A small class-conditioned image diffusion model, trained from scratch: muon at rate 0.0045, batches of 128.
Rows from block 3, named by matrix and row number. Rows with one number belong to one channel. Each number is 50 + 10 x the weight over its row's rms, rounded and kept within 0 to 99. All counts start at 0. After the name is the row's rms in percent of the matrix's.
# convs0: first 3x3 conv (model.mid.0.convs.0.weight, 288x288x3x3, standardized in use), inputs 231-241, a 3x3 kernel for each
# convs1: second 3x3 conv (model.mid.0.convs.1.weight, 288x288x3x3, standardized in use, transposed), outputs 231-241, a 3x3 kernel for each
convs0.90 098:60 51 61 41 48 63 42 46 37 59 56 51 50 69 48 33 62 43 42 50 47 46 55 56 38 44 39 66 50 59 63 49 40 49 44 39 42 42 51 45 52 56 49 48 68 58 32 45 45 34 46 48 31 35 53 57 59 28 49 53 58 80 67 45 62 55 44 42 46 55 46 30 55 63 53 56 60 51 40 57 61 42 38 44 57 33 61 38 42 52 42 51 52 37 36 55 52 47 54
convs0.91 100:48 41 45 55 48 45 47 46 42 32 49 31 31 42 40 31 55 66 41 45 48 52 51 35 25 58 43 48 47 50 58 55 23 54 28 40 49 41 46 36 49 48 42 47 51 41 33 44 51 43 54 51 34 32 52 40 55 30 61 38 55 61 40 67 47 27 49 38 67 72 51 58 46 53 54 58 51 53 51 47 43 36 47 40 63 54 41 40 47 45 50 57 60 55 59 38 57 55 53
convs0.92 100:51 53 45 46 54 61 63 54 50 48 58 63 53 50 35 36 43 35 29 34 38 39 63 42 44 65 49 50 61 45 52 56 73 30 48 50 50 37 43 42 42 42 42 47 46 42 40 43 41 27 32 42 39 33 45 48 57 61 50 45 44 66 40 43 77 75 28 53 63 38 70 51 45 43 48 55 59 62 41 59 48 53 61 36 54 64 42 50 44 54 48 47 43 47 45 42 29 41 49
convs0.93 099:55 40 35 56 56 50 60 50 51 50 66 62 58 59 69 57 62 43 57 34 35 55 46 43 61 71 32 47 39 48 55 51 32 48 39 42 57 54 57 53 47 60 49 47 63 48 46 51 58 53 35 42 47 55 55 67 79 52 59 70 22 45 25 47 58 64 57 53 58 45 57 37 54 56 56 48 65 54 53 54 44 70 46 57 49 45 30 59 65 28 42 38 51 58 39 38 51 41 41
convs0.94 103:53 59 39 51 43 45 41 33 49 44 61 44 53 58 63 40 53 50 36 57 57 46 60 65 37 41 42 50 39 39 57 48 42 50 30 32 60 57 50 63 50 53 47 37 48 39 47 44 49 48 35 53 52 41 53 46 65 47 54 43 54 45 53 43 54 62 53 56 41 44 53 74 53 50 57 63 64 50 42 53 54 60 36 36 44 38 40 42 41 34 78 59 73 69 43 35 54 47 39
convs0.95 101:30 45 33 59 46 51 40 46 65 53 46 38 63 61 43 55 59 41 51 47 61 37 62 59 47 60 56 51 57 70 51 64 71 41 60 68 40 48 39 56 65 47 53 58 48 33 33 41 51 44 52 57 57 67 51 62 43 64 72 34 46 53 24 59 53 62 54 58 51 53 54 46 63 66 64 52 56 57 59 62 67 41 44 50 39 42 62 31 39 47 47 38 66 42 40 41 47 40 52
convs0.96 105:63 44 34 48 47 43 38 42 47 23 41 38 48 49 60 48 42 39 50 49 65 52 44 56 53 58 59 52 51 62 53 46 45 51 49 43 34 48 65 59 59 47 62 36 53 45 62 66 47 60 49 70 53 64 51 63 45 48 49 58 50 43 43 43 49 62 32 46 37 28 46 43 50 84 61 43 50 43 40 67 36 60 61 52 54 53 50 51 74 60 57 53 43 35 47 56 46 47 43
convs0.97 094:59 51 54 61 70 61 40 44 50 49 52 68 58 58 69 46 39 40 57 55 51 38 62 63 38 46 54 43 37 23 54 58 48 47 49 54 74 63 63 52 75 67 42 38 45 47 57 41 49 52 54 59 57 59 51 60 42 57 75 51 58 55 49 48 75 46 46 66 46 56 47 43 53 67 45 63 70 64 76 49 43 42 49 63 58 51 59 51 50 59 32 53 56 40 45 39 60 58 54
convs0.98 099:45 58 51 49 47 47 54 52 45 55 55 53 46 47 62 57 74 62 45 43 51 49 49 61 59 48 69 54 59 44 48 45 49 45 39 42 49 51 53 65 69 58 46 53 65 58 46 37 26 46 64 43 57 49 41 56 54 26 72 57 29 77 28 44 56 55 59 61 66 53 55 43 62 39 43 39 32 31 52 28 44 33 43 56 43 41 35 55 50 50 60 61 54 44 47 57 50 63 65
convs0.99 098:51 52 48 67 62 55 45 77 67 43 62 48 64 48 48 50 61 57 46 37 54 42 37 37 56 47 55 48 34 51 40 41 50 40 53 30 60 47 47 42 42 55 60 41 51 42 32 55 56 26 45 46 56 47 30 35 47 63 40 34 43 48 41 60 53 56 59 25 39 62 54 41 46 52 47 40 54 49 54 53 47 56 46 61 53 48 33 40 46 29 42 54 42 36 48 48 43 43 38
convs0.100 097:53 45 42 42 44 39 64 51 56 42 50 42 71 71 48 39 66 49 59 56 45 65 72 58 49 46 49 41 44 51 51 48 54 56 57 41 59 54 51 57 50 57 48 54 53 46 26 53 50 42 46 54 41 60 68 65 62 49 47 40 31 57 39 49 45 57 31 34 46 50 43 49 56 50 50 50 60 46 56 48 59 38 42 60 46 45 47 53 53 37 44 42 54 44 39 40 46 46 48
convs0.101 106:38 59 55 45 12 48 57 46 32 44 48 50 40 58 70 52 64 47 54 36 52 29 41 49 45 44 51 57 56 67 59 65 51 63 41 74 44 56 39 46 50 53 60 48 36 65 45 55 53 47 53 48 39 51 40 44 47 36 52 42 13 48 41 60 49 46 65 40 68 71 52 53 45 50 59 52 33 57 50 40 59 46 37 47 33 35 44 51 50 41 28 49 36 36 39 36 55 65 35
convs0.102 102:35 41 43 48 36 57 59 39 50 49 46 47 40 53 41 44 29 37 35 51 45 37 43 48 49 46 45 45 32 29 56 43 37 67 49 48 54 58 38 49 48 39 59 73 61 51 51 47 48 42 64 48 62 53 39 43 26 60 53 55 40 37 56 50 66 53 50 44 52 50 58 52 50 47 50 56 43 40 54 56 54 45 44 29 51 50 39 29 42 47 35 29 30 53 54 39 42 42 37
convs0.103 104:34 62 51 49 43 37 50 65 61 38 30 41 54 59 52 64 64 52 53 41 38 35 41 50 41 55 69 56 40 57 45 45 44 45 55 46 43 46 46 47 48 44 57 37 50 50 63 51 46 54 30 50 68 58 57 50 53 56 63 48 47 44 39 44 58 47 60 62 36 35 48 53 58 44 51 44 46 57 51 43 48 53 49 59 45 58 47 59 36 40 58 92 55 50 88 81 56 45 57
convs0.104 102:50 61 61 63 58 58 58 48 46 49 50 61 46 39 43 44 42 46 50 41 41 52 41 45 58 57 54 56 51 45 37 52 49 51 56 31 40 73 37 50 66 61 45 71 42 35 38 38 25 42 21 54 34 45 51 65 51 60 36 56 64 40 45 41 66 40 67 56 58 54 25 58 54 53 61 65 61 69 55 53 65 55 57 69 34 29 49 74 52 72 48 55 52 48 50 60 51 61 47
convs0.105 093:55 31 38 40 44 52 53 49 45 47 46 47 55 53 53 69 49 57 43 48 55 47 54 52 45 46 47 42 52 57 47 52 54 48 38 52 48 51 55 37 56 51 57 49 53 44 47 65 24 46 79 50 59 37 59 50 39 50 52 59 52 58 56 39 45 63 34 38 48 49 45 54 56 52 49 37 40 43 40 55 51 49 50 47 44 41 44 52 44 47 46 47 38 44 41 47 52 52 49
convs0.106 094:54 52 59 55 52 53 49 47 50 70 56 67 72 38 49 78 58 61 55 29 54 58 47 55 66 52 57 79 49 53 60 44 65 49 50 72 59 53 38 46 69 45 57 58 49 72 62 51 58 44 45 60 58 69 63 39 64 36 26 36 33 25 48 65 42 70 42 27 54 56 41 49 46 34 42 47 55 56 41 45 51 63 52 59 51 24 50 52 57 47 54 54 66 55 43 51 47 54 44
convs0.107 096:52 64 74 75 69 53 37 53 46 53 52 37 49 56 49 60 38 52 31 66 57 55 53 36 67 56 45 45 47 58 52 58 50 65 65 47 41 44 45 35 55 60 47 63 56 44 45 56 62 65 51 39 42 54 63 80 38 49 75 36 36 46 42 45 52 57 72 41 71 59 38 73 47 35 53 51 42 48 32 27 61 56 36 36 57 47 46 69 57 45 32 37 47 46 56 50 57 44 41
convs0.108 101:47 39 50 47 54 42 41 55 50 65 64 50 48 48 60 51 58 40 44 58 64 47 38 71 53 57 62 64 39 46 52 30 71 61 65 56 49 49 40 51 50 41 45 55 53 46 40 55 40 32 46 43 45 53 36 37 61 34 25 45 39 64 36 45 53 57 42 75 86 47 60 39 44 41 42 44 51 48 40 42 52 55 48 53 40 55 48 55 47 44 41 44 52 40 48 57 43 49 50
convs0.109 102:59 43 62 43 68 48 47 44 46 59 51 61 57 45 50 48 34 62 46 59 50 36 62 45 50 43 45 67 44 50 53 44 52 58 53 66 30 42 52 47 58 57 62 49 58 49 37 42 35 45 50 70 49 42 68 55 42 71 41 43 57 15 50 43 38 49 50 62 64 54 55 47 45 55 45 43 62 57 51 54 49 51 51 61 37 39 56 42 45 56 47 21 57 43 27 62 36 49 51
convs0.110 102:50 52 37 63 38 53 68 81 45 43 53 61 55 58 65 58 53 54 43 50 38 54 67 66 67 63 81 63 47 60 50 54 64 63 42 56 51 51 64 46 47 56 55 49 71 56 72 68 52 59 38 52 53 53 50 21 57 36 67 45 47 58 51 52 56 55 56 40 54 32 40 47 63 57 54 53 74 58 51 61 54 53 52 52 59 57 48 52 59 46 37 38 33 45 31 36 50 50 62
convs0.111 098:30 33 45 62 41 50 52 46 58 50 53 42 40 57 55 44 69 59 39 47 61 57 54 42 65 42 44 57 44 23 31 43 20 36 42 55 40 51 43 46 52 60 42 58 57 51 44 42 51 47 39 44 62 49 59 53 30 48 64 26 55 30 46 65 36 16 31 46 30 45 32 44 53 37 43 51 51 50 51 38 49 51 55 54 38 67 50 56 54 51 48 46 52 38 46 35 59 57 49
convs0.112 095:57 53 41 46 57 43 40 46 56 44 46 59 47 42 60 44 50 59 57 61 53 63 54 52 49 61 67 56 50 38 59 49 48 59 52 50 35 36 49 54 52 53 50 55 45 63 54 34 53 58 50 43 58 47 60 54 40 11 33 51 23 45 63 50 60 50 45 57 73 51 58 52 50 31 41 51 49 45 41 38 43 48 31 44 42 53 48 48 35 39 46 53 64 41 43 49 50 46 25
convs0.113 103:53 48 45 48 56 59 56 63 54 52 56 52 59 60 61 45 68 55 36 53 42 47 55 58 58 54 48 54 57 39 61 58 52 47 41 41 53 50 45 62 66 71 66 60 63 66 72 57 31 46 51 57 55 46 51 48 51 28 32 29 41 36 51 48 45 46 53 40 34 45 33 34 46 57 54 31 39 47 50 52 54 31 44 56 39 34 38 38 39 55 49 51 42 72 51 51 45 52 45
convs0.114 105:62 52 59 46 66 44 58 45 52 51 49 46 56 54 30 52 66 54 60 45 42 55 54 28 56 50 58 34 70 45 56 53 50 40 62 58 55 43 51 67 40 37 54 48 56 62 43 65 55 37 47 58 59 73 50 45 39 71 56 34 48 39 40 53 42 66 51 36 24 46 54 48 44 49 62 47 42 41 51 59 63 39 47 49 53 63 53 47 66 50 56 47 65 52 47 58 46 56 67
convs0.115 101:55 46 45 48 46 45 36 43 39 44 52 46 51 33 41 47 50 39 38 36 33 44 55 61 54 51 36 59 57 76 56 58 65 29 41 53 42 36 59 46 51 57 47 40 50 45 53 53 36 52 36 43 48 39 57 59 55 45 51 55 51 57 58 43 53 39 59 53 37 53 59 52 44 37 49 46 73 63 38 55 49 52 51 50 61 50 43 57 51 36 59 54 37 57 53 40 58 46 62
convs0.116 097:71 54 47 61 59 47 39 52 42 49 42 66 54 41 53 74 48 39 52 33 35 52 39 34 50 76 38 63 44 39 51 45 41 45 58 46 51 43 54 53 40 51 53 45 54 62 28 53 59 39 53 54 51 51 51 24 43 73 36 42 47 41 48 35 64 68 39 43 78 63 55 42 48 43 50 61 55 50 60 56 55 40 28 44 41 42 49 64 54 59 49 47 45 53 51 44 51 48 53
convs0.117 103:49 57 53 46 43 42 64 71 58 45 61 37 50 48 44 63 56 49 52 53 51 56 48 59 68 72 67 42 33 37 46 44 31 48 51 39 50 44 40 42 50 49 46 56 41 47 47 58 44 46 48 55 57 52 50 34 37 20 57 41 56 63 67 52 45 69 50 62 67 60 43 64 48 41 54 52 51 63 49 59 55 47 52 57 52 56 60 64 67 61 56 60 45 67 41 47 40 44 56
convs0.118 099:65 66 58 50 48 35 62 58 58 58 61 50 65 54 54 53 40 38 56 44 52 60 58 55 47 51 62 41 51 52 59 61 45 47 48 53 49 50 53 50 60 73 64 56 60 58 49 68 59 60 48 68 48 32 51 46 27 35 50 39 47 58 40 62 58 78 62 51 44 60 50 59 42 55 56 55 51 60 41 51 48 27 32 33 55 50 55 41 39 49 38 36 27 26 24 27 51 36 30
convs0.119 101:54 40 52 40 53 56 63 49 49 32 55 63 38 64 55 45 47 53 37 31 57 58 47 58 45 43 37 54 56 60 60 50 51 57 62 64 65 56 57 62 60 54 41 40 41 48 51 52 56 77 73 63 65 69 46 58 44 23 31 24 50 37 57 58 62 76 47 28 50 35 42 54 53 39 49 49 59 38 54 54 62 43 35 51 35 35 38 51 41 47 38 54 68 63 55 54 49 49 49
convs0.120 103:52 47 43 47 49 49 38 50 54 56 55 53 66 62 66 56 66 74 50 51 55 37 32 41 38 55 37 39 52 57 43 46 44 55 43 25 56 48 51 59 52 55 46 48 54 49 49 69 53 31 44 50 39 49 51 33 24 31 37 50 27 36 44 41 39 37 45 54 33 32 40 53 47 48 47 41 41 42 45 40 43 53 53 48 32 56 57 47 68 55 35 41 49 21 36 34 48 37 46
convs0.121 105:35 57 51 51 51 53 74 58 60 67 55 36 48 53 67 42 40 72 34 40 49 38 53 62 57 18 54 36 58 53 59 67 53 38 45 49 57 44 32 46 51 33 49 50 47 62 58 48 43 42 44 62 58 52 50 60 58 41 20 46 51 59 38 69 61 47 70 54 42 67 53 73 47 44 39 39 51 60 41 65 37 49 53 40 42 27 47 63 43 42 66 70 56 42 57 36 56 40 61
convs0.122 107:44 46 39 45 60 61 62 36 46 49 45 49 51 68 48 46 44 55 56 32 32 70 49 22 47 29 32 29 62 61 37 53 67 44 53 38 50 46 41 59 66 34 50 47 52 46 60 54 61 58 52 33 55 55 64 49 45 42 29 42 52 33 56 54 21 44 66 46 59 45 45 41 50 51 51 47 52 61 50 44 51 55 51 51 51 35 47 65 54 42 44 42 35 42 46 44 43 58 58
convs0.123 102:54 43 60 50 48 36 49 52 62 59 69 51 58 73 64 60 71 67 49 62 51 55 56 47 48 54 63 48 41 60 48 57 58 34 48 58 63 57 46 50 56 41 55 55 47 66 57 47 48 45 39 50 45 49 35 42 22 41 47 41 54 55 59 54 67 70 51 49 55 50 42 31 52 46 64 73 67 51 60 52 55 54 71 47 47 40 65 49 52 72 49 55 45 38 38 38 39 35 41
convs0.124 106:36 46 55 39 48 55 44 64 65 34 46 20 41 59 33 51 50 33 61 49 42 41 50 59 41 66 49 73 62 54 65 69 63 53 70 52 43 54 58 53 52 44 44 43 53 54 54 46 36 51 51 31 49 53 50 68 45 55 50 60 40 48 53 40 51 56 51 52 49 44 64 68 61 49 42 46 47 58 26 44 50 51 65 68 58 29 44 45 55 48 45 51 56 62 55 60 52 54 45
convs1.90 118:38 64 68 49 49 57 48 56 51 53 43 65 42 41 49 33 38 51 51 56 62 50 55 58 44 39 49 56 34 50 48 38 50 50 50 45 49 63 55 35 29 56 39 31 29 59 52 43 54 57 61 43 60 57 52 38 67 56 68 74 59 56 51 37 39 48 58 67 65 58 60 54 58 46 35 49 53 46 61 56 38 36 49 58 53 64 56 43 47 55 48 54 62 43 59 63 41 68 57
convs1.91 105:63 39 57 54 42 39 70 56 58 37 37 53 39 60 43 62 61 63 54 51 61 65 54 46 60 63 53 44 38 55 53 55 43 64 62 56 45 63 67 38 52 61 57 58 36 36 54 50 59 60 69 55 56 46 38 40 55 39 50 60 71 70 61 51 58 43 43 64 52 56 55 50 36 39 71 51 53 34 44 61 64 57 48 52 41 61 65 61 63 42 49 42 57 39 53 49 49 38 64
convs1.92 099:62 50 30 58 59 65 50 49 38 67 57 47 54 50 40 51 64 54 38 43 36 43 32 52 56 63 69 64 52 51 41 38 52 55 44 57 48 43 43 46 38 55 46 47 50 62 66 60 53 50 41 38 53 43 55 40 38 47 59 44 49 38 33 45 49 62 33 48 41 39 53 51 50 35 52 39 36 37 55 48 47 42 34 35 47 34 23 57 51 64 55 57 66 48 50 54 43 39 52
convs1.93 098:39 52 37 63 48 49 48 57 45 53 50 37 44 49 51 44 50 43 65 50 64 57 60 53 48 47 51 51 53 47 56 38 52 59 38 57 61 58 71 40 60 70 36 51 48 63 73 47 55 44 48 57 41 37 62 35 56 48 53 48 57 54 42 58 62 56 60 50 53 56 53 57 40 60 78 60 59 62 53 44 23 62 36 45 64 62 34 74 69 34 39 39 30 43 57 45 39 52 43
convs1.94 097:56 46 42 52 54 49 45 52 56 47 47 38 28 43 50 50 56 55 39 35 63 38 54 52 28 43 66 48 59 71 52 50 38 60 65 56 33 60 71 39 61 50 41 45 48 42 50 51 64 53 46 37 45 53 55 46 53 41 48 52 47 53 51 51 52 51 54 54 42 70 54 47 53 52 59 48 33 49 46 31 57 51 50 57 49 62 70 65 74 49 40 50 53 55 66 50 42 45 47
convs1.95 105:42 43 56 64 63 48 50 31 47 34 43 51 39 37 46 41 38 51 43 41 62 59 54 60 42 68 64 38 44 43 53 34 36 39 32 48 70 54 51 61 43 29 73 60 48 42 37 58 66 52 37 64 60 51 66 56 51 66 53 59 73 52 48 70 71 57 48 59 38 48 46 52 59 54 41 45 67 52 53 53 44 33 66 41 21 51 70 34 43 47 51 43 63 45 52 49 68 56 47
convs1.96 064:38 43 34 60 42 76 57 33 61 46 49 40 46 51 38 59 55 51 29 43 45 35 61 60 37 52 55 48 45 50 54 76 51 48 58 40 55 44 39 55 53 67 44 66 64 43 67 41 35 31 36 50 30 35 42 63 52 50 72 61 47 49 43 56 34 54 58 36 57 45 50 56 59 47 40 41 52 45 52 32 56 52 39 57 43 49 51 39 41 46 47 45 45 56 51 63 46 30 47
convs1.97 088:46 70 55 52 46 62 31 19 64 67 56 49 47 44 51 36 18 33 50 48 39 51 41 41 36 61 46 59 64 60 53 64 65 62 63 52 62 62 54 46 73 45 46 38 36 40 41 41 65 54 69 61 67 60 56 53 54 56 68 59 69 62 49 54 53 55 40 42 55 57 55 58 60 47 35 50 55 41 65 52 54 35 48 45 65 59 45 41 83 70 50 33 44 52 65 57 51 49 50
convs1.98 089:50 50 62 67 49 44 44 59 45 56 57 48 54 58 45 55 80 63 63 57 44 49 52 44 47 53 56 40 40 41 40 46 41 54 62 46 57 54 76 57 50 56 52 53 65 81 35 47 62 40 74 73 51 56 62 53 61 72 55 53 55 56 55 47 45 41 48 51 53 60 60 64 59 57 63 59 66 49 39 50 47 45 46 52 61 53 46 57 49 52 35 48 43 31 59 47 49 36 52
convs1.99 106:47 54 63 36 48 55 47 37 37 46 55 61 46 46 46 59 49 45 54 59 48 55 65 49 65 69 62 42 64 46 51 47 56 40 61 46 37 44 52 54 42 49 54 53 50 47 54 71 68 65 59 58 66 55 53 51 45 64 43 35 61 51 48 61 54 49 58 52 30 39 61 46 51 62 59 44 70 52 35 55 44 38 47 56 63 54 54 69 56 59 72 64 51 61 42 54 59 64 43
convs1.100 088:68 41 54 48 35 43 58 52 53 55 58 34 39 35 48 48 56 53 40 50 43 33 43 42 53 55 45 31 46 43 42 34 42 57 48 42 56 52 56 52 66 47 52 40 40 62 70 41 63 80 64 55 63 41 51 54 66 66 61 47 57 50 65 52 51 42 51 50 38 44 50 41 47 40 65 71 52 52 55 55 56 51 47 62 61 58 42 48 56 58 56 60 49 45 59 68 51 40 58
convs1.101 071:64 55 32 68 51 42 57 47 61 36 41 42 42 35 29 67 45 21 58 45 45 54 43 45 68 65 41 48 64 59 63 55 45 54 55 57 53 51 38 60 54 49 46 50 60 55 34 44 62 54 37 46 59 49 54 55 63 69 67 62 57 54 59 50 50 57 53 44 52 65 54 56 41 67 49 47 84 52 39 83 78 45 51 47 58 45 56 81 53 52 70 62 29 52 48 52 74 66 65
convs1.102 103:51 66 63 62 70 61 60 48 45 64 69 64 58 51 73 62 46 60 55 60 48 52 47 57 55 53 50 63 64 65 62 65 60 42 48 42 55 46 56 63 60 53 78 65 56 41 29 28 41 41 43 38 45 27 55 47 55 57 58 62 58 51 61 42 52 42 40 56 54 45 57 53 46 40 39 42 53 40 41 48 41 41 22 42 54 59 55 53 55 50 57 52 41 44 37 51 51 46 46
convs1.103 099:57 67 77 42 34 43 62 71 56 46 47 49 48 83 61 57 60 66 43 42 49 42 47 60 64 68 60 43 41 31 43 65 58 33 54 48 43 63 48 62 54 48 59 49 50 47 63 64 47 54 55 53 57 43 59 61 57 51 54 54 58 44 38 59 58 60 48 49 58 51 59 54 44 37 48 46 62 46 35 34 39 53 45 62 83 65 61 55 46 56 37 34 50 44 54 46 37 43 67
convs1.104 105:63 48 41 53 59 54 68 61 55 58 51 51 44 49 34 52 38 44 49 49 47 58 58 41 50 60 48 41 42 64 35 40 53 39 48 41 42 37 49 46 39 43 61 44 55 46 55 39 45 47 45 68 51 49 45 43 45 54 52 52 44 44 49 53 58 59 58 63 45 51 58 56 33 47 33 28 55 49 29 53 90 43 51 42 34 53 47 51 48 46 56 54 42 35 46 44 58 61 82
convs1.105 115:42 55 52 59 51 34 39 49 47 39 41 63 14 31 86 44 44 48 43 42 49 30 53 71 45 56 69 47 40 55 51 37 61 48 46 42 45 32 42 19 37 66 37 50 59 58 44 56 55 44 14 43 55 51 52 42 63 45 39 46 41 54 51 59 58 47 46 52 43 55 55 47 57 54 49 45 41 22 52 48 38 52 56 48 52 57 53 55 48 62 49 44 48 50 60 87 52 57 56
convs1.106 125:62 41 45 52 42 54 52 46 58 65 56 34 62 48 25 41 46 33 53 57 39 28 35 36 51 60 36 45 43 30 42 46 54 52 62 31 60 54 55 37 33 59 56 37 38 45 44 61 45 58 41 46 47 51 31 45 52 37 42 52 44 42 33 41 49 50 37 48 38 44 54 45 39 57 45 46 54 62 56 56 37 54 54 60 41 43 59 64 46 53 59 60 39 32 62 44 46 39 40
convs1.107 096:39 47 41 36 51 55 36 60 54 47 68 55 47 45 49 40 55 52 40 61 58 42 52 50 58 62 61 51 48 63 46 49 59 42 48 52 52 46 42 46 31 54 54 32 55 59 54 62 29 48 64 61 57 62 50 46 58 52 57 55 46 54 61 48 37 46 54 35 28 55 35 55 48 48 64 73 54 57 36 58 47 61 41 43 63 51 47 55 62 73 50 18 51 25 38 39 54 44 63
convs1.108 116:45 42 34 32 63 44 43 54 43 64 67 45 61 51 41 46 48 41 32 53 39 52 52 38 37 36 45 42 55 43 27 46 36 49 34 43 33 45 45 34 48 61 49 61 43 53 57 47 40 46 61 60 59 60 48 53 45 54 44 47 50 56 55 48 51 41 51 43 42 51 38 33 36 45 57 42 62 65 51 58 62 55 56 40 47 40 20 49 51 49 36 44 40 56 41 41 50 44 35
convs1.109 058:45 41 55 62 52 44 63 61 63 54 59 43 69 54 51 71 50 53 51 49 42 47 43 42 49 58 43 57 50 50 55 50 63 54 48 51 60 47 53 30 46 53 48 51 46 64 65 53 49 58 58 51 44 37 48 47 54 43 44 46 51 55 53 60 60 61 50 46 43 47 48 40 64 63 42 64 50 40 54 44 44 65 63 63 55 54 61 51 61 54 60 65 52 60 68 56 49 61 46
convs1.110 108:57 46 53 50 61 45 58 60 45 46 48 36 43 31 29 46 29 46 57 53 51 52 34 41 37 40 43 56 41 51 48 38 57 54 34 40 53 44 50 45 56 62 43 55 65 55 23 38 38 29 62 57 42 53 49 56 57 55 46 48 52 56 37 52 62 61 33 54 44 30 42 48 51 31 35 58 42 42 66 65 62 52 59 65 58 65 63 42 59 58 62 58 56 49 44 43 73 54 58
convs1.111 052:52 35 49 56 64 48 54 64 63 52 57 59 34 50 53 36 50 61 55 47 55 38 51 53 42 60 55 56 51 50 71 63 59 61 55 57 57 51 62 69 57 63 57 35 38 27 46 53 58 48 43 44 43 51 63 62 57 44 55 53 44 39 47 43 39 55 64 62 58 55 63 51 50 51 55 67 54 67 43 52 63 34 20 40 49 31 31 30 37 45 43 53 45 49 59 45 58 57 51
convs1.112 120:34 61 59 24 38 43 66 62 54 59 48 40 50 63 50 40 44 45 33 47 55 58 43 33 47 39 41 38 44 45 43 36 58 54 54 51 58 56 46 40 51 58 48 43 55 44 37 37 41 43 66 64 63 27 40 59 57 47 48 36 40 52 37 51 57 39 60 41 50 55 37 47 42 32 53 46 59 56 48 61 54 47 56 52 49 43 44 48 38 55 57 46 40 52 27 31 45 36 33
convs1.113 109:49 55 38 57 58 58 55 57 54 42 50 45 40 52 43 35 38 36 42 47 39 34 57 57 34 62 48 54 55 39 64 64 64 46 51 35 56 54 44 45 44 48 38 37 47 62 61 42 66 40 67 65 62 58 58 51 42 64 52 51 47 45 45 54 53 51 50 48 43 45 40 49 49 42 45 56 53 52 59 45 62 69 51 49 58 52 57 59 70 59 47 46 51 64 67 58 45 47 48
convs1.114 107:62 49 30 39 42 58 67 59 43 47 51 50 71 68 51 58 61 57 44 53 35 59 41 35 56 58 48 51 43 46 48 45 37 28 45 55 56 61 47 48 51 31 59 41 49 52 48 54 44 57 63 55 42 50 58 45 31 48 43 37 45 50 60 49 41 50 55 51 57 60 47 55 30 37 52 38 63 50 24 59 68 68 58 48 48 45 38 54 46 47 49 64 50 44 67 41 54 66 63
convs1.115 087:55 56 59 59 53 64 71 65 52 39 49 47 23 53 52 33 54 52 60 56 60 55 61 69 45 59 59 43 61 45 37 49 39 28 41 50 47 45 65 56 64 53 47 51 61 45 38 41 46 46 60 67 59 66 43 30 42 51 53 49 48 51 34 39 50 44 54 44 46 51 42 54 61 74 63 41 58 73 44 58 78 36 48 65 38 60 46 58 47 35 62 41 54 45 39 40 43 55 64
convs1.116 126:57 71 72 61 67 75 71 50 58 58 65 19 62 72 48 45 62 45 54 64 39 52 40 42 52 37 44 55 63 60 47 55 66 38 47 71 48 50 53 47 53 62 39 43 46 61 40 51 66 35 44 68 52 47 45 51 50 49 44 58 53 58 60 61 70 58 50 56 49 38 46 47 53 50 55 45 79 66 46 62 56 47 52 46 51 53 56 53 43 49 39 60 60 36 49 50 40 50 37
convs1.117 088:53 35 35 44 52 46 48 40 59 63 61 67 60 61 48 49 53 58 55 58 69 61 54 51 33 31 38 54 40 45 59 43 69 52 55 57 49 52 60 59 43 35 65 63 42 45 65 51 39 61 58 27 47 62 45 55 44 32 43 67 32 38 46 63 53 62 50 62 62 53 57 52 36 36 32 38 59 36 58 61 42 52 51 46 51 33 61 50 42 56 42 52 55 60 51 42 51 27 59
convs1.118 108:54 47 59 38 39 59 50 53 40 41 46 37 45 43 29 54 52 41 34 42 40 35 53 36 49 51 42 47 61 64 53 58 77 36 42 55 39 33 32 44 53 38 62 45 56 41 54 57 32 48 49 51 64 55 56 49 43 58 45 41 59 52 49 51 61 60 47 38 28 44 46 45 35 49 59 56 62 62 56 45 61 53 64 60 57 58 52 63 68 66 56 50 42 74 84 81 68 72 68
convs1.119 084:47 40 34 35 42 48 48 60 48 57 51 49 37 42 48 44 45 44 46 43 49 72 79 64 50 57 38 50 49 56 56 53 36 46 58 46 55 53 45 58 55 37 45 40 48 40 32 32 39 37 44 53 37 39 40 39 44 40 50 52 54 49 50 48 57 32 75 74 47 44 49 62 40 40 38 28 36 47 44 54 64 52 47 60 54 54 30 42 57 52 56 45 55 45 48 49 51 67 54
convs1.120 072:35 58 46 47 42 54 44 32 40 45 35 44 53 41 42 47 57 46 42 59 55 39 54 44 49 55 54 61 55 53 43 47 37 60 49 44 53 54 60 57 56 56 66 59 50 47 51 55 49 78 48 48 64 67 51 41 48 46 47 55 43 51 44 47 49 50 45 33 39 64 57 47 40 52 45 42 53 36 39 63 59 52 37 52 54 42 52 58 36 45 54 59 56 57 51 45 52 62 64
convs1.121 077:44 61 43 56 48 29 43 49 39 34 58 49 31 51 65 41 47 50 46 69 42 59 54 39 54 58 49 50 42 43 52 37 55 52 40 56 74 60 50 62 72 53 65 64 37 58 49 50 61 39 39 71 53 51 58 52 43 54 60 54 56 57 48 33 46 35 44 38 36 42 52 44 50 47 52 44 61 39 51 57 42 44 50 51 63 72 53 37 55 48 71 62 42 64 53 33 45 54 32
convs1.122 088:34 49 48 41 44 63 66 45 39 55 60 45 41 29 45 24 41 49 48 54 30 55 50 38 63 65 67 59 60 44 39 51 59 57 60 61 29 65 47 44 49 42 52 46 48 47 65 61 56 42 65 33 50 58 50 56 54 54 54 40 44 37 49 64 50 57 59 53 60 58 63 52 44 41 48 47 64 46 38 39 62 47 61 43 47 63 61 53 67 62 44 61 54 64 50 50 67 58 48
convs1.123 049:54 40 48 61 57 53 44 59 54 44 53 61 25 55 67 51 45 42 53 62 50 44 44 44 48 43 59 67 50 59 54 67 63 53 64 65 53 41 52 66 60 62 45 45 45 59 52 52 63 59 62 40 49 60 48 43 43 36 53 51 51 42 44 66 69 52 49 62 52 55 40 39 48 42 46 60 58 39 37 48 46 43 30 44 52 33 38 39 34 39 43 49 45 32 62 49 47 41 36
convs1.124 119:38 45 48 36 64 53 42 53 51 67 67 57 64 46 62 65 59 67 61 38 42 51 52 55 55 62 35 38 18 40 43 25 50 50 47 49 42 67 56 47 40 61 48 45 50 63 45 56 39 56 47 66 62 55 48 51 56 45 57 51 39 34 52 27 37 43 50 55 34 36 58 59 28 37 47 47 48 45 56 42 44 55 55 38 51 64 65 47 40 59 80 21 31 26 41 46 40 48 74